Weights of a small encoder-decoder audio transcriber.
Model: 11.2M parameters, encoder layers 12, encoder width 192, decoder layers 6.
Training: soap at rate 0.0021, 2500 steps, batches of 48.
Rows from block 3 of the text decoder of a small encoder-decoder audio transcriber, named by matrix and row number. Rows with one number belong to one neuron. Each number is 200 + 40 x the weight over its row's rms, rounded and kept within 0 to 999. All counts start at 0. After the name is the row's rms in percent of the matrix's.
After each neuron's rows are labels from the 100 texts, of 14976, where the neuron reaches its highest value: "fires on" is the input token at the peak. Only what is clearly more common there than usual is listed. The data: short read English sentences (LibriTTS-R).
# fc1: MLP up (decoder.blocks.3.mlp.fc1.weight, 960x320), inputs 64-127
# fc2: MLP down (decoder.blocks.3.mlp.fc2.weight, 320x960, transposed), outputs 64-127

fc1.358,093,261,195,246,193,202,265,165,240,204,208,173,160,216,103,210,165,219,193,234,195,122,129,168,161,109,167,217,188,222,167,255,167,133,180,164,217,162,236,170,215,174,253,197,226,158,160,190,215,202,194,212,258,234,250,186,230,182,204,163,309,195,206,181,265
fc2.358,102,288,200,141,221,135,203,182,216,200,234,196,154,268,214,185,232,91,276,197,188,167,212,228,201,157,170,197,156,157,210,271,160,192,203,181,167,152,262,147,205,164,230,213,158,196,206,207,194,204,157,261,178,152,146,150,159,182,206,240,171,160,225,199,199
fires on: "a"; "e"

fc1.591,107,230,186,252,155,200,170,204,123,228,174,210,184,178,168,182,197,312,205,228,182,226,238,234,275,150,213,138,194,312,231,167,251,115,268,152,151,208,143,213,177,159,199,252,187,245,222,277,185,195,189,168,223,193,121,215,223,153,192,185,158,157,193,201,180
fc2.591,108,206,224,184,128,148,163,256,258,151,148,277,235,213,255,182,176,201,172,142,219,236,189,270,229,186,231,254,164,238,191,107,224,226,177,199,205,194,184,186,190,221,238,137,171,177,253,153,209,205,250,124,209,162,136,280,253,193,145,150,174,177,178,128,210
fires on: "a"; "t"; "r"

fc1.350,099,170,307,179,170,232,155,217,208,227,235,194,99,122,217,138,234,240,256,225,148,152,257,202,252,207,177,163,216,135,243,232,166,162,148,212,280,144,169,225,219,183,167,163,293,201,267,212,201,220,184,201,164,208,196,139,162,180,271,113,172,217,214,138,211
fc2.350,087,171,248,198,160,247,257,129,127,209,204,204,132,156,198,121,168,194,168,142,231,191,142,195,270,199,225,188,211,163,162,238,206,219,170,233,224,167,228,244,146,269,163,174,176,200,140,292,250,145,196,225,247,216,241,146,226,182,211,165,248,188,173,201,159
fires on: "n"; "a"

fc1.349,105,195,185,210,235,213,175,163,227,266,254,233,165,217,179,243,268,215,265,271,205,206,163,192,294,155,206,219,212,180,266,187,189,197,120,67,220,160,212,268,237,253,147,225,276,225,175,156,250,233,226,216,218,152,177,214,169,181,197,204,136,271,225,246,233
fc2.349,105,256,196,177,215,207,214,141,280,202,227,218,153,203,167,170,230,219,147,190,212,158,208,224,189,249,195,234,191,123,248,251,149,201,200,202,216,180,197,136,216,114,208,167,149,247,170,200,221,226,201,237,225,229,195,241,198,133,214,186,226,244,179,179,130
fires on: "o"; "t"

fc1.142,117,234,153,169,214,147,137,192,224,185,236,254,218,261,336,231,204,215,189,228,219,128,245,175,173,172,172,244,210,162,122,167,215,229,190,201,182,206,178,179,219,244,189,187,258,205,206,142,187,179,273,240,196,164,268,187,229,267,194,272,209,192,225,190,188
fc2.142,104,174,208,176,166,167,234,190,156,205,180,199,205,206,185,137,255,205,135,211,118,248,161,211,175,96,248,257,196,246,228,125,203,153,194,123,186,222,132,265,227,144,193,222,225,224,272,211,222,281,179,217,162,196,257,222,176,153,224,180,166,137,214,206,253
fires on: "u"; "a"

fc1.692,086,256,165,199,187,265,228,135,165,127,197,258,181,249,258,150,206,211,96,171,190,125,188,252,256,229,161,172,222,169,164,184,267,300,254,86,281,197,128,251,147,216,196,209,222,255,166,208,235,206,218,188,236,219,209,205,236,203,249,217,175,255,184,180,246
fc2.692,088,217,280,242,157,208,172,202,239,249,182,173,145,194,181,176,256,180,172,180,155,196,283,161,115,257,141,173,265,253,175,225,162,189,240,251,151,203,278,161,165,244,229,261,211,242,184,247,244,184,174,180,162,210,188,138,184,251,133,224,233,177,201,170,153
fires on: " "; "n"; "h"

fc1.716,108,204,237,138,175,212,189,138,201,196,208,244,216,260,183,197,222,149,138,232,246,177,171,162,175,206,175,213,195,218,160,257,171,127,186,180,231,201,159,192,238,193,218,163,187,215,188,224,196,184,248,232,156,281,203,224,130,195,200,241,198,237,180,266,220
fc2.716,113,210,187,219,181,226,169,280,175,125,218,153,180,205,147,258,210,265,230,195,192,153,233,181,190,221,210,258,164,212,213,279,213,243,185,167,123,188,216,185,218,223,146,159,154,265,188,141,198,204,167,207,237,160,176,229,148,220,231,175,174,199,162,166,206
fires on: "c"

fc1.100,091,218,171,163,231,191,186,281,196,166,217,288,233,163,159,219,235,230,191,236,151,203,262,264,128,184,200,243,208,130,139,191,164,222,192,116,191,173,200,147,194,251,178,146,185,209,151,245,154,220,216,239,211,200,212,166,171,218,241,186,237,226,168,218,209
fc2.100,085,214,187,251,217,214,183,221,165,209,146,180,247,275,152,236,166,251,199,230,209,245,281,231,236,148,236,295,190,266,187,181,239,201,185,272,239,164,138,284,236,162,251,272,152,195,158,176,238,219,172,249,152,212,248,245,209,245,178,173,217,196,143,223,254
fires on: "u"

fc1.522,117,197,227,299,201,171,180,214,223,213,183,219,199,187,151,198,182,252,240,223,232,192,227,248,229,151,212,183,190,191,112,218,271,193,218,176,147,218,155,151,255,233,238,138,170,168,194,187,224,354,220,169,192,241,132,204,228,167,149,192,209,136,202,218,258
fc2.522,106,230,231,210,231,179,229,176,152,252,177,184,208,239,240,203,211,234,126,220,166,144,180,258,176,220,200,237,179,156,140,222,216,246,199,169,178,259,198,186,175,216,172,151,214,220,194,230,168,197,156,148,199,183,206,219,245,186,96,207,138,134,216,240,279
fires on: "r"

fc1.514,089,160,271,224,254,189,265,240,219,169,105,211,206,126,178,163,199,232,212,156,227,203,204,223,135,248,232,227,198,269,130,242,185,212,120,199,143,236,178,209,192,265,162,175,202,167,185,213,145,218,236,193,223,245,248,165,206,301,204,235,240,205,258,243,157
fc2.514,085,122,184,263,148,205,150,68,191,259,132,162,180,240,246,109,242,226,219,286,181,286,238,183,183,207,195,229,196,196,223,158,206,240,197,240,201,267,224,149,203,200,194,235,159,163,229,226,186,238,206,218,194,127,196,98,159,137,169,186,256,155,181,106,223
fires on: "n"; "'"; "i"; "l"

fc1.174,086,270,182,194,188,192,199,234,185,248,195,216,240,169,148,197,149,185,209,223,146,195,161,244,280,201,225,210,157,173,266,127,196,228,162,224,297,258,218,254,217,220,233,217,234,172,218,195,194,238,238,301,244,140,271,180,162,246,191,172,201,267,164,193,247
fc2.174,092,213,193,209,216,183,175,243,156,208,121,193,206,172,226,238,167,179,180,164,133,200,237,164,174,188,264,205,199,215,207,140,149,148,220,216,196,164,254,226,255,214,229,121,125,150,259,223,211,196,208,211,183,186,207,219,231,156,141,231,240,237,233,185,232
fires on: "e"

fc1.244,104,163,230,149,176,287,199,154,204,156,142,184,174,277,143,252,183,285,131,189,223,153,137,193,190,233,39,228,186,202,220,246,206,153,219,232,258,238,117,189,147,242,227,203,179,213,169,170,237,133,189,274,232,199,225,207,176,174,235,240,201,185,146,181,169
fc2.244,094,164,270,192,127,190,238,156,219,200,190,244,158,272,223,164,174,185,136,217,126,205,196,194,174,176,155,198,193,232,151,167,195,184,138,196,159,150,210,234,217,225,183,152,226,165,191,196,206,182,201,161,239,234,188,191,190,205,205,193,244,212,182,179,239
fires on: "e"; "i"; "w"

fc1.445,082,290,251,235,202,249,158,241,222,251,160,244,137,168,166,132,177,314,127,290,272,168,193,196,245,165,196,176,196,197,203,224,163,178,282,221,250,274,248,182,264,195,216,194,161,211,187,265,152,233,187,222,204,182,139,249,219,208,193,192,135,192,155,233,207
fc2.445,074,177,144,194,194,131,156,232,162,160,225,211,176,257,259,223,274,235,210,228,220,152,134,159,138,96,271,219,220,305,199,188,149,185,170,170,239,144,255,227,135,177,214,188,224,242,214,145,153,199,209,167,182,193,192,245,247,201,172,262,273,225,216,116,230
fires on: "c"; "a"

fc1.218,121,230,199,226,192,251,172,145,230,246,179,193,251,228,126,205,210,250,200,189,179,136,198,241,193,234,232,234,187,200,201,143,153,196,151,213,243,156,176,209,199,150,148,275,142,138,285,199,167,155,152,194,221,204,219,241,109,180,200,213,104,199,199,167,175
fc2.218,115,244,155,278,223,195,227,253,165,208,211,193,120,131,156,237,146,224,154,184,249,149,230,210,193,210,173,140,221,160,218,220,163,251,265,233,178,226,183,173,251,298,176,199,170,235,196,147,177,186,245,167,145,176,195,128,227,191,151,151,178,201,159,194,266
fires on: "n"; "s"

fc1.650,078,261,159,237,232,203,241,173,196,177,195,164,230,150,203,201,170,241,253,243,202,222,215,170,197,152,163,197,195,112,210,236,156,224,234,212,154,152,112,228,229,222,214,172,159,148,147,129,211,237,203,194,125,147,195,222,158,207,246,263,146,193,186,174,243
fc2.650,073,184,168,217,236,207,165,187,198,275,200,209,177,183,185,201,150,253,144,229,214,198,174,218,178,144,223,201,248,331,238,231,170,107,214,200,195,211,150,262,169,179,150,249,199,201,270,126,155,206,238,205,272,195,191,193,130,197,237,206,240,266,221,213,183
fires on: "u"; "y"; "o"; "h"

fc1.403,102,174,215,248,195,218,266,147,235,197,192,214,202,222,181,150,179,196,212,156,107,226,125,201,240,237,137,199,186,258,202,198,161,162,176,182,166,162,161,186,197,195,172,145,217,216,236,221,201,260,245,137,238,226,135,194,180,173,185,284,179,248,286,293,215
fc2.403,112,274,254,253,230,199,259,198,235,166,230,170,269,260,203,226,229,263,141,177,196,156,222,253,215,231,253,221,206,166,274,254,152,175,247,173,159,225,267,198,202,205,163,160,232,150,241,166,222,222,174,205,138,254,212,228,209,266,233,250,250,247,229,202,195
fires on: "o"; "n"; "y"

fc1.504,117,191,255,176,167,145,231,240,226,221,217,205,168,188,207,186,236,232,282,223,219,195,225,233,198,213,155,216,191,243,152,243,239,144,235,228,223,210,207,176,223,250,222,182,231,238,204,227,152,245,172,202,211,233,162,165,156,198,118,70,230,204,184,186,160
fc2.504,120,159,227,294,231,228,205,131,205,214,267,117,157,258,281,223,194,188,229,200,167,214,206,146,166,213,202,277,173,157,196,254,224,213,187,222,243,181,240,216,248,243,181,199,120,198,235,185,197,205,171,240,198,271,205,192,208,284,223,191,213,231,206,187,270
fires on: "o"; "k"; "w"

fc1.321,108,213,171,208,175,124,201,231,155,192,199,238,156,231,202,126,220,220,225,221,151,232,264,239,195,151,201,176,180,178,188,210,271,197,267,200,221,216,265,222,100,180,149,164,193,177,181,205,149,212,255,181,180,195,171,226,211,178,236,189,197,177,178,222,235
fc2.321,120,224,168,154,210,146,192,165,232,218,272,226,196,185,160,291,248,170,216,247,224,77,214,192,179,239,241,161,195,145,165,242,226,206,232,163,245,197,180,224,199,202,184,201,199,235,187,244,212,207,226,208,183,253,194,168,144,224,217,221,271,211,320,180,197
fires on: "n"

fc1.582,097,222,245,244,227,177,194,228,237,184,262,274,194,123,193,218,200,212,217,285,220,222,219,190,212,212,167,209,198,201,218,162,204,240,187,191,226,186,225,179,260,295,254,240,171,207,184,227,153,178,119,157,148,160,209,157,150,233,188,220,246,178,204,197,213
fc2.582,096,272,180,156,216,195,170,141,180,240,105,221,163,304,159,124,188,232,127,215,275,172,234,212,282,217,234,172,212,218,141,229,123,189,159,190,210,198,215,177,168,125,141,201,206,177,193,258,214,233,222,128,214,233,233,165,137,160,220,144,196,226,205,190,135
fires on: "n"; "u"

fc1.103,110,254,198,230,228,214,216,237,212,228,222,184,145,169,195,146,238,250,165,249,209,203,209,236,172,216,180,147,164,225,251,252,192,225,157,247,199,241,221,156,171,174,219,182,188,175,173,207,147,134,143,193,134,224,202,192,171,246,177,254,194,177,245,280,149
fc2.103,116,203,176,147,238,178,255,129,240,216,165,236,234,184,188,254,298,244,265,194,305,252,246,233,194,257,205,151,258,174,205,170,139,229,143,249,206,197,228,206,205,232,271,239,162,179,158,246,236,200,189,188,283,192,120,208,229,160,243,167,212,147,146,180,278
fires on: "e"

fc1.569,103,168,164,179,176,246,259,125,227,164,270,147,238,236,251,148,135,198,273,214,177,203,214,156,216,214,125,158,191,197,201,168,185,280,218,208,172,119,209,183,204,205,157,204,207,131,244,256,226,192,186,124,142,283,227,201,200,256,244,238,204,187,169,249,163
fc2.569,096,142,230,257,147,165,190,216,174,128,248,213,168,197,209,225,267,168,162,144,183,154,224,212,133,175,237,168,183,261,136,192,188,227,156,224,161,228,289,164,237,163,94,125,220,183,163,215,178,174,153,146,183,245,233,234,198,266,146,117,202,208,197,189,185
fires on: " "

fc1.493,100,209,223,221,227,195,150,195,178,176,260,170,176,201,136,141,206,255,148,183,234,114,197,186,215,184,194,168,262,157,173,225,189,195,267,139,182,229,225,324,198,174,201,161,201,154,219,124,176,187,222,209,219,226,163,267,158,226,118,265,193,231,233,178,235
fc2.493,100,202,181,233,250,219,130,250,213,219,151,118,222,105,248,210,199,178,247,198,159,214,139,227,136,158,220,202,262,201,243,172,193,181,197,257,221,225,182,199,197,204,181,188,196,204,138,171,198,198,149,255,223,80,235,221,200,210,143,220,227,193,237,220,207
fires on: "a"; "n"

fc1.438,104,207,148,232,190,259,225,208,152,189,215,202,237,244,228,194,183,253,245,165,228,219,254,214,253,203,260,184,220,202,219,175,259,250,187,188,220,176,158,203,247,237,179,209,282,279,234,243,248,244,283,263,201,241,171,246,134,205,217,134,160,179,231,112,79
fc2.438,109,149,212,234,168,161,179,208,118,226,193,206,166,248,226,174,158,160,190,137,227,182,226,241,156,204,214,180,165,234,234,199,82,196,289,222,126,214,208,194,243,211,245,138,219,203,197,242,173,181,223,207,192,117,228,113,228,248,268,182,233,180,105,90,238
fires on: "e"; "l"

fc1.456,089,302,160,214,219,200,207,220,222,144,219,268,180,171,228,188,181,261,126,260,149,227,209,182,223,283,184,175,205,216,271,183,198,206,206,168,189,155,231,128,183,154,212,286,245,222,189,182,215,148,246,170,176,227,247,200,199,185,204,198,194,232,256,242,168
fc2.456,067,161,137,230,254,290,199,178,186,202,285,226,175,111,189,267,160,247,244,142,201,189,160,283,146,271,227,141,214,248,179,233,163,243,219,197,180,229,158,181,105,173,274,193,151,200,195,165,212,224,290,202,159,166,167,130,189,249,239,232,189,210,212,263,197
fires on: "r"; "e"

fc1.409,083,276,226,220,204,234,269,203,266,175,165,194,146,256,238,227,196,241,161,238,175,159,223,206,223,196,207,206,170,222,225,151,192,147,208,199,229,121,217,235,161,169,185,207,179,226,202,194,238,301,217,132,205,234,150,192,125,234,173,263,220,199,154,200,206
fc2.409,077,230,253,200,118,138,228,150,89,238,236,207,74,198,203,241,210,290,195,194,240,214,185,176,152,235,222,222,170,200,213,196,135,201,185,197,182,230,216,171,182,185,120,180,262,261,251,178,187,221,172,232,262,185,262,169,168,177,161,218,252,191,218,169,149
fires on: " "; "u"

fc1.534,104,119,79,174,169,171,205,255,293,276,197,304,170,189,229,179,252,182,250,199,223,203,197,88,182,186,284,176,164,183,269,145,183,218,120,178,147,103,228,222,221,165,165,196,261,156,217,141,176,173,199,170,121,317,209,154,121,192,151,247,222,183,188,209,226
fc2.534,117,238,160,158,191,286,200,221,200,182,210,176,210,147,121,122,216,213,179,131,176,197,219,180,211,176,239,155,195,191,258,146,106,195,230,195,234,216,178,153,237,170,193,123,201,197,246,248,256,207,177,158,264,183,183,241,227,244,139,154,191,229,197,264,154
fires on: "o"; "q"

fc1.311,105,137,143,203,208,249,200,185,168,200,169,180,249,191,225,239,155,179,231,202,297,230,106,265,189,237,194,130,221,151,217,249,160,175,229,139,227,165,193,201,152,226,132,222,189,265,265,219,150,177,139,174,204,212,163,210,194,249,226,159,161,165,213,161,180
fc2.311,103,164,201,243,176,161,184,129,158,185,252,178,133,185,238,211,263,193,231,164,259,210,211,147,202,151,180,208,180,241,177,221,186,308,205,200,168,200,164,248,195,110,242,133,141,260,180,188,186,261,137,244,233,155,239,147,180,182,249,175,124,164,190,193,148
fires on: "o"

fc1.487,106,161,163,227,218,147,202,203,219,180,217,184,244,180,183,149,228,244,234,212,182,215,141,189,214,149,189,195,159,217,99,196,237,242,141,225,227,148,234,224,139,288,164,150,218,118,179,283,105,169,267,152,214,174,191,171,246,191,123,234,244,229,256,197,220
fc2.487,104,167,274,122,162,217,162,240,233,207,150,206,154,211,197,274,210,271,122,257,181,199,243,176,197,233,241,215,215,199,162,172,271,216,148,263,187,216,247,206,131,169,172,238,180,262,201,193,190,258,199,179,172,132,213,154,210,190,196,203,191,191,131,245,195
fires on: "n"

fc1.248,111,253,179,177,233,145,219,322,182,138,194,163,198,189,112,206,160,226,156,231,154,130,243,184,318,216,202,162,206,194,284,256,255,221,192,199,224,188,254,255,85,250,178,157,218,263,211,217,137,177,190,175,207,193,242,217,202,228,220,191,209,201,243,195,136
fc2.248,118,172,183,314,180,286,204,60,180,176,145,170,198,218,220,261,248,180,212,232,176,221,160,225,163,182,228,156,219,143,187,287,270,180,206,255,173,250,133,184,200,197,208,168,205,223,189,207,233,217,251,206,177,244,220,230,254,177,216,181,174,187,230,140,201
fires on: "e"; "a"

fc1.472,098,205,185,170,165,247,220,201,132,165,247,189,223,240,161,216,201,226,137,188,220,164,226,164,192,170,259,98,194,191,169,203,191,230,100,208,219,262,237,150,145,234,254,214,221,215,250,168,218,189,158,240,241,278,204,204,244,178,223,204,128,169,221,188,222
fc2.472,109,210,259,231,279,205,213,171,195,249,235,177,191,208,196,206,228,145,229,214,185,249,252,195,201,167,147,222,184,167,191,193,219,148,186,144,234,187,182,250,172,168,267,145,189,239,200,230,200,250,198,113,169,194,141,183,269,199,218,121,196,271,237,198,218
fires on: "n"

fc1.134,108,213,291,248,153,166,199,207,163,247,165,205,249,227,120,201,141,232,237,209,149,189,209,239,314,178,240,108,175,246,176,210,254,162,231,175,143,176,157,237,249,168,155,182,260,214,153,196,209,160,198,165,218,216,193,211,137,195,150,247,246,208,242,282,130
fc2.134,108,172,238,244,167,160,175,216,186,159,220,229,208,158,236,185,235,214,183,192,221,237,220,191,246,262,232,184,166,262,176,146,212,205,182,247,218,221,128,202,223,211,225,202,177,224,176,213,221,236,137,185,221,203,248,280,177,242,147,201,221,269,281,190,186
fires on: "r"; "m"; "l"

fc1.133,084,257,274,195,204,236,171,236,226,198,187,224,257,250,225,161,213,283,226,154,196,208,216,129,213,173,244,209,143,181,251,154,208,201,228,224,164,200,189,202,214,156,230,252,260,181,203,116,165,194,203,180,249,237,186,226,188,252,200,195,218,125,189,173,219
fc2.133,087,97,139,153,197,202,268,246,211,222,92,182,237,269,225,199,144,254,211,147,192,189,278,220,237,188,235,182,190,151,142,180,93,237,228,206,249,262,224,191,221,201,200,255,196,185,195,202,156,160,267,161,203,209,220,229,137,139,168,177,183,106,260,149,151
fires on: "l"; "r"

fc1.225,115,208,253,188,203,217,180,253,175,243,220,122,269,153,157,249,266,188,241,210,162,243,196,190,223,225,208,231,187,174,159,223,181,246,212,123,205,169,246,255,205,246,237,219,183,228,203,246,253,164,146,232,211,158,170,223,160,191,195,244,289,203,244,210,166
fc2.225,107,154,105,197,176,227,208,216,125,175,209,188,172,217,150,185,188,205,157,226,175,206,216,253,193,166,185,160,227,242,233,185,234,273,225,186,178,259,175,191,179,232,197,181,207,173,210,211,138,211,258,178,287,156,209,161,194,156,219,197,151,118,232,192,249
fires on: "o"

fc1.529,092,272,185,218,222,245,240,200,213,199,154,202,243,206,163,170,141,265,154,197,168,188,177,159,250,231,206,166,188,192,260,163,212,183,203,186,253,194,158,216,185,230,216,233,276,289,234,87,219,261,195,200,178,234,315,235,213,229,226,233,148,218,197,229,250
fc2.529,095,268,149,278,155,234,162,195,236,224,219,88,191,82,175,221,251,205,239,151,176,251,270,188,158,189,246,178,263,220,194,246,172,172,199,213,225,205,211,189,227,213,204,118,196,248,186,266,254,212,189,190,195,119,196,215,244,199,201,176,269,262,138,159,155
fires on: "e"; "n"

fc1.207,093,250,205,140,182,233,168,173,176,159,203,218,213,151,170,160,134,151,228,157,179,277,240,265,191,208,213,190,199,129,202,220,181,232,176,228,266,158,229,183,156,224,214,181,136,149,227,140,171,156,167,235,233,195,231,201,286,224,198,222,169,194,219,171,122
fc2.207,109,183,177,129,147,207,231,185,226,231,243,192,202,193,226,273,156,215,240,171,247,190,170,199,178,252,200,167,233,196,220,205,229,178,191,148,239,229,179,265,196,145,160,215,159,223,167,190,168,244,178,136,249,175,249,211,158,189,193,236,205,177,200,195,260
fires on: "c"; "g"

fc1.383,113,123,230,217,269,231,156,171,172,210,211,243,200,210,262,115,187,172,259,198,225,133,172,207,193,209,170,292,182,171,276,170,236,153,181,217,219,145,211,169,203,222,220,207,212,296,208,109,188,84,206,186,144,195,153,158,237,231,213,194,108,199,191,155,113
fc2.383,118,184,158,179,183,204,175,199,203,309,216,264,187,163,237,241,217,221,179,255,235,220,244,232,219,202,188,179,184,257,178,137,129,198,189,119,150,192,220,136,226,227,122,163,194,175,207,152,212,178,162,194,273,152,136,169,220,189,95,105,225,156,156,214,213
fires on: "c"

fc1.463,102,207,148,165,153,153,149,174,243,246,194,162,195,175,179,125,207,214,202,228,170,205,250,229,187,226,191,233,166,212,258,232,201,198,193,182,183,218,196,216,244,165,148,168,274,113,234,161,214,230,114,152,176,265,290,241,195,155,233,272,212,127,148,230,275
fc2.463,102,238,217,231,212,189,219,260,262,137,180,213,147,308,201,266,165,214,166,179,215,237,219,170,250,224,206,259,185,215,194,219,249,179,243,188,184,185,222,224,283,187,237,210,169,221,167,169,221,167,222,176,171,242,204,172,208,186,134,178,221,223,218,148,207
fires on: " "; "o"

fc1.734,107,199,149,137,155,158,141,209,248,206,210,152,212,156,185,141,240,178,252,218,196,118,211,186,239,166,212,185,269,179,275,141,178,122,171,243,203,248,189,274,225,187,208,139,199,218,174,216,177,150,210,223,166,247,172,148,164,166,320,179,154,176,180,214,250
fc2.734,119,171,221,224,167,200,215,210,167,143,141,172,236,104,159,208,196,267,224,193,211,160,199,98,211,192,273,150,237,219,185,218,287,186,225,164,163,212,227,212,218,263,217,288,290,225,188,138,228,233,224,202,177,210,235,161,224,215,187,129,183,217,200,243,193
fires on: "u"; "'"

fc1.408,095,182,219,252,202,233,171,225,253,200,139,266,220,245,159,125,218,241,226,205,191,212,182,211,162,195,200,166,191,189,184,175,224,185,195,138,247,157,128,209,240,122,220,217,248,193,251,229,196,196,197,252,221,185,148,195,146,193,195,235,200,235,200,179,205
fc2.408,101,146,164,249,229,116,143,179,221,202,164,169,175,185,204,198,256,123,145,216,208,199,199,264,212,196,243,175,141,146,166,159,107,233,206,222,180,162,238,194,169,231,182,180,204,168,182,217,203,194,171,205,135,197,194,195,177,134,217,188,210,175,293,172,174
fires on: "u"; "e"; "r"; "l"

fc1.169,120,272,212,220,204,235,156,240,173,201,168,139,209,231,215,207,224,160,184,148,179,237,129,203,266,159,172,177,131,215,147,270,256,133,212,160,288,226,274,226,190,212,174,194,149,257,237,262,173,118,240,209,146,161,192,191,177,207,186,262,294,233,210,185,206
fc2.169,121,183,200,251,193,226,173,198,205,205,177,188,189,212,211,201,173,186,210,177,309,191,194,216,209,139,245,186,172,254,160,106,224,171,159,235,174,229,210,194,229,171,280,191,111,160,248,141,264,216,196,143,197,202,184,233,208,172,263,196,285,161,145,256,235
fires on: "u"

fc1.29,097,205,198,141,216,191,264,217,233,223,204,183,152,166,194,261,156,184,191,189,173,236,204,200,275,173,194,265,200,260,171,270,206,209,151,177,191,185,197,192,281,239,185,182,234,170,253,202,178,189,210,272,161,174,238,212,155,250,112,189,130,232,178,303,247
fc2.29,090,228,302,174,231,224,176,266,240,173,180,235,145,253,194,248,149,202,216,154,151,236,146,212,175,190,244,260,205,229,197,170,247,150,181,175,176,177,269,169,240,210,223,220,121,138,213,207,215,203,245,182,185,152,180,256,157,219,133,116,209,198,259,211,178
fires on: " "

fc1.365,091,206,208,196,126,200,239,222,281,214,141,308,214,232,184,184,129,155,176,226,189,232,233,216,198,198,94,175,232,194,162,233,149,158,179,135,89,261,184,151,298,176,228,301,206,209,219,244,127,152,189,189,178,173,230,200,144,217,233,171,230,202,122,164,199
fc2.365,094,185,183,199,206,210,184,195,108,177,171,210,203,228,158,175,213,230,169,150,224,223,165,191,261,175,222,226,235,143,245,126,200,209,183,195,181,145,205,200,113,291,169,215,142,100,239,195,123,191,184,153,180,233,201,140,154,209,172,173,232,224,135,209,252
fires on: "l"

fc1.766,084,183,178,205,148,181,216,177,191,194,171,188,246,258,204,239,140,210,152,214,238,212,238,169,264,252,240,188,251,186,153,281,180,201,237,121,220,134,201,181,191,228,217,199,218,238,149,168,225,159,244,278,187,188,154,293,250,188,278,224,197,109,162,214,224
fc2.766,086,228,208,140,268,168,210,250,196,171,229,209,216,165,259,260,314,200,263,214,235,201,176,198,202,212,161,194,159,210,161,171,208,192,276,198,239,274,214,236,182,115,235,237,171,206,158,206,193,203,179,191,145,253,191,273,212,185,232,216,193,209,259,234,249
fires on: "c"; "s"

fc1.563,093,199,288,239,190,213,167,189,244,198,226,232,223,160,184,200,250,172,176,236,249,251,167,184,168,184,235,197,228,279,192,209,181,171,178,207,286,195,154,196,224,168,227,197,258,220,213,188,189,212,299,264,221,202,209,180,210,202,199,182,192,187,197,262,154
fc2.563,105,195,264,219,163,167,231,231,114,214,280,184,171,213,202,247,258,238,129,139,179,274,179,243,144,150,241,263,174,144,204,179,208,234,213,162,152,174,214,109,191,220,146,220,236,234,236,140,190,146,209,183,269,201,236,183,281,156,164,204,137,187,231,277,144
fires on: " "

fc1.464,098,271,129,176,185,210,234,214,184,190,201,142,176,248,198,203,258,197,237,129,200,185,126,293,204,205,198,174,213,173,191,195,211,200,252,147,208,152,215,184,145,226,212,158,172,193,80,188,236,198,149,155,261,202,238,184,173,183,253,184,108,191,220,224,223
fc2.464,098,249,167,218,233,218,235,165,255,149,253,213,191,144,236,244,191,190,216,253,198,157,261,152,217,259,181,215,144,168,266,224,230,197,171,178,232,122,198,212,177,159,280,173,217,175,154,176,183,238,179,185,207,247,195,223,214,191,183,244,197,172,179,213,195
fires on: "c"; "i"

fc1.363,098,254,173,193,161,199,237,155,170,148,254,187,227,169,250,235,209,241,165,246,217,142,271,257,273,152,206,152,215,235,170,235,176,163,182,178,257,191,271,207,196,268,184,249,201,182,250,129,266,142,181,174,203,269,237,147,194,226,227,198,207,146,190,227,186
fc2.363,094,145,235,212,253,232,243,200,127,193,133,226,181,220,256,125,173,199,213,246,194,229,231,226,170,206,179,231,159,160,188,178,165,206,156,197,168,249,209,212,211,237,182,166,208,214,140,204,253,239,282,254,177,187,220,152,274,150,257,109,195,191,282,177,250
fires on: "u"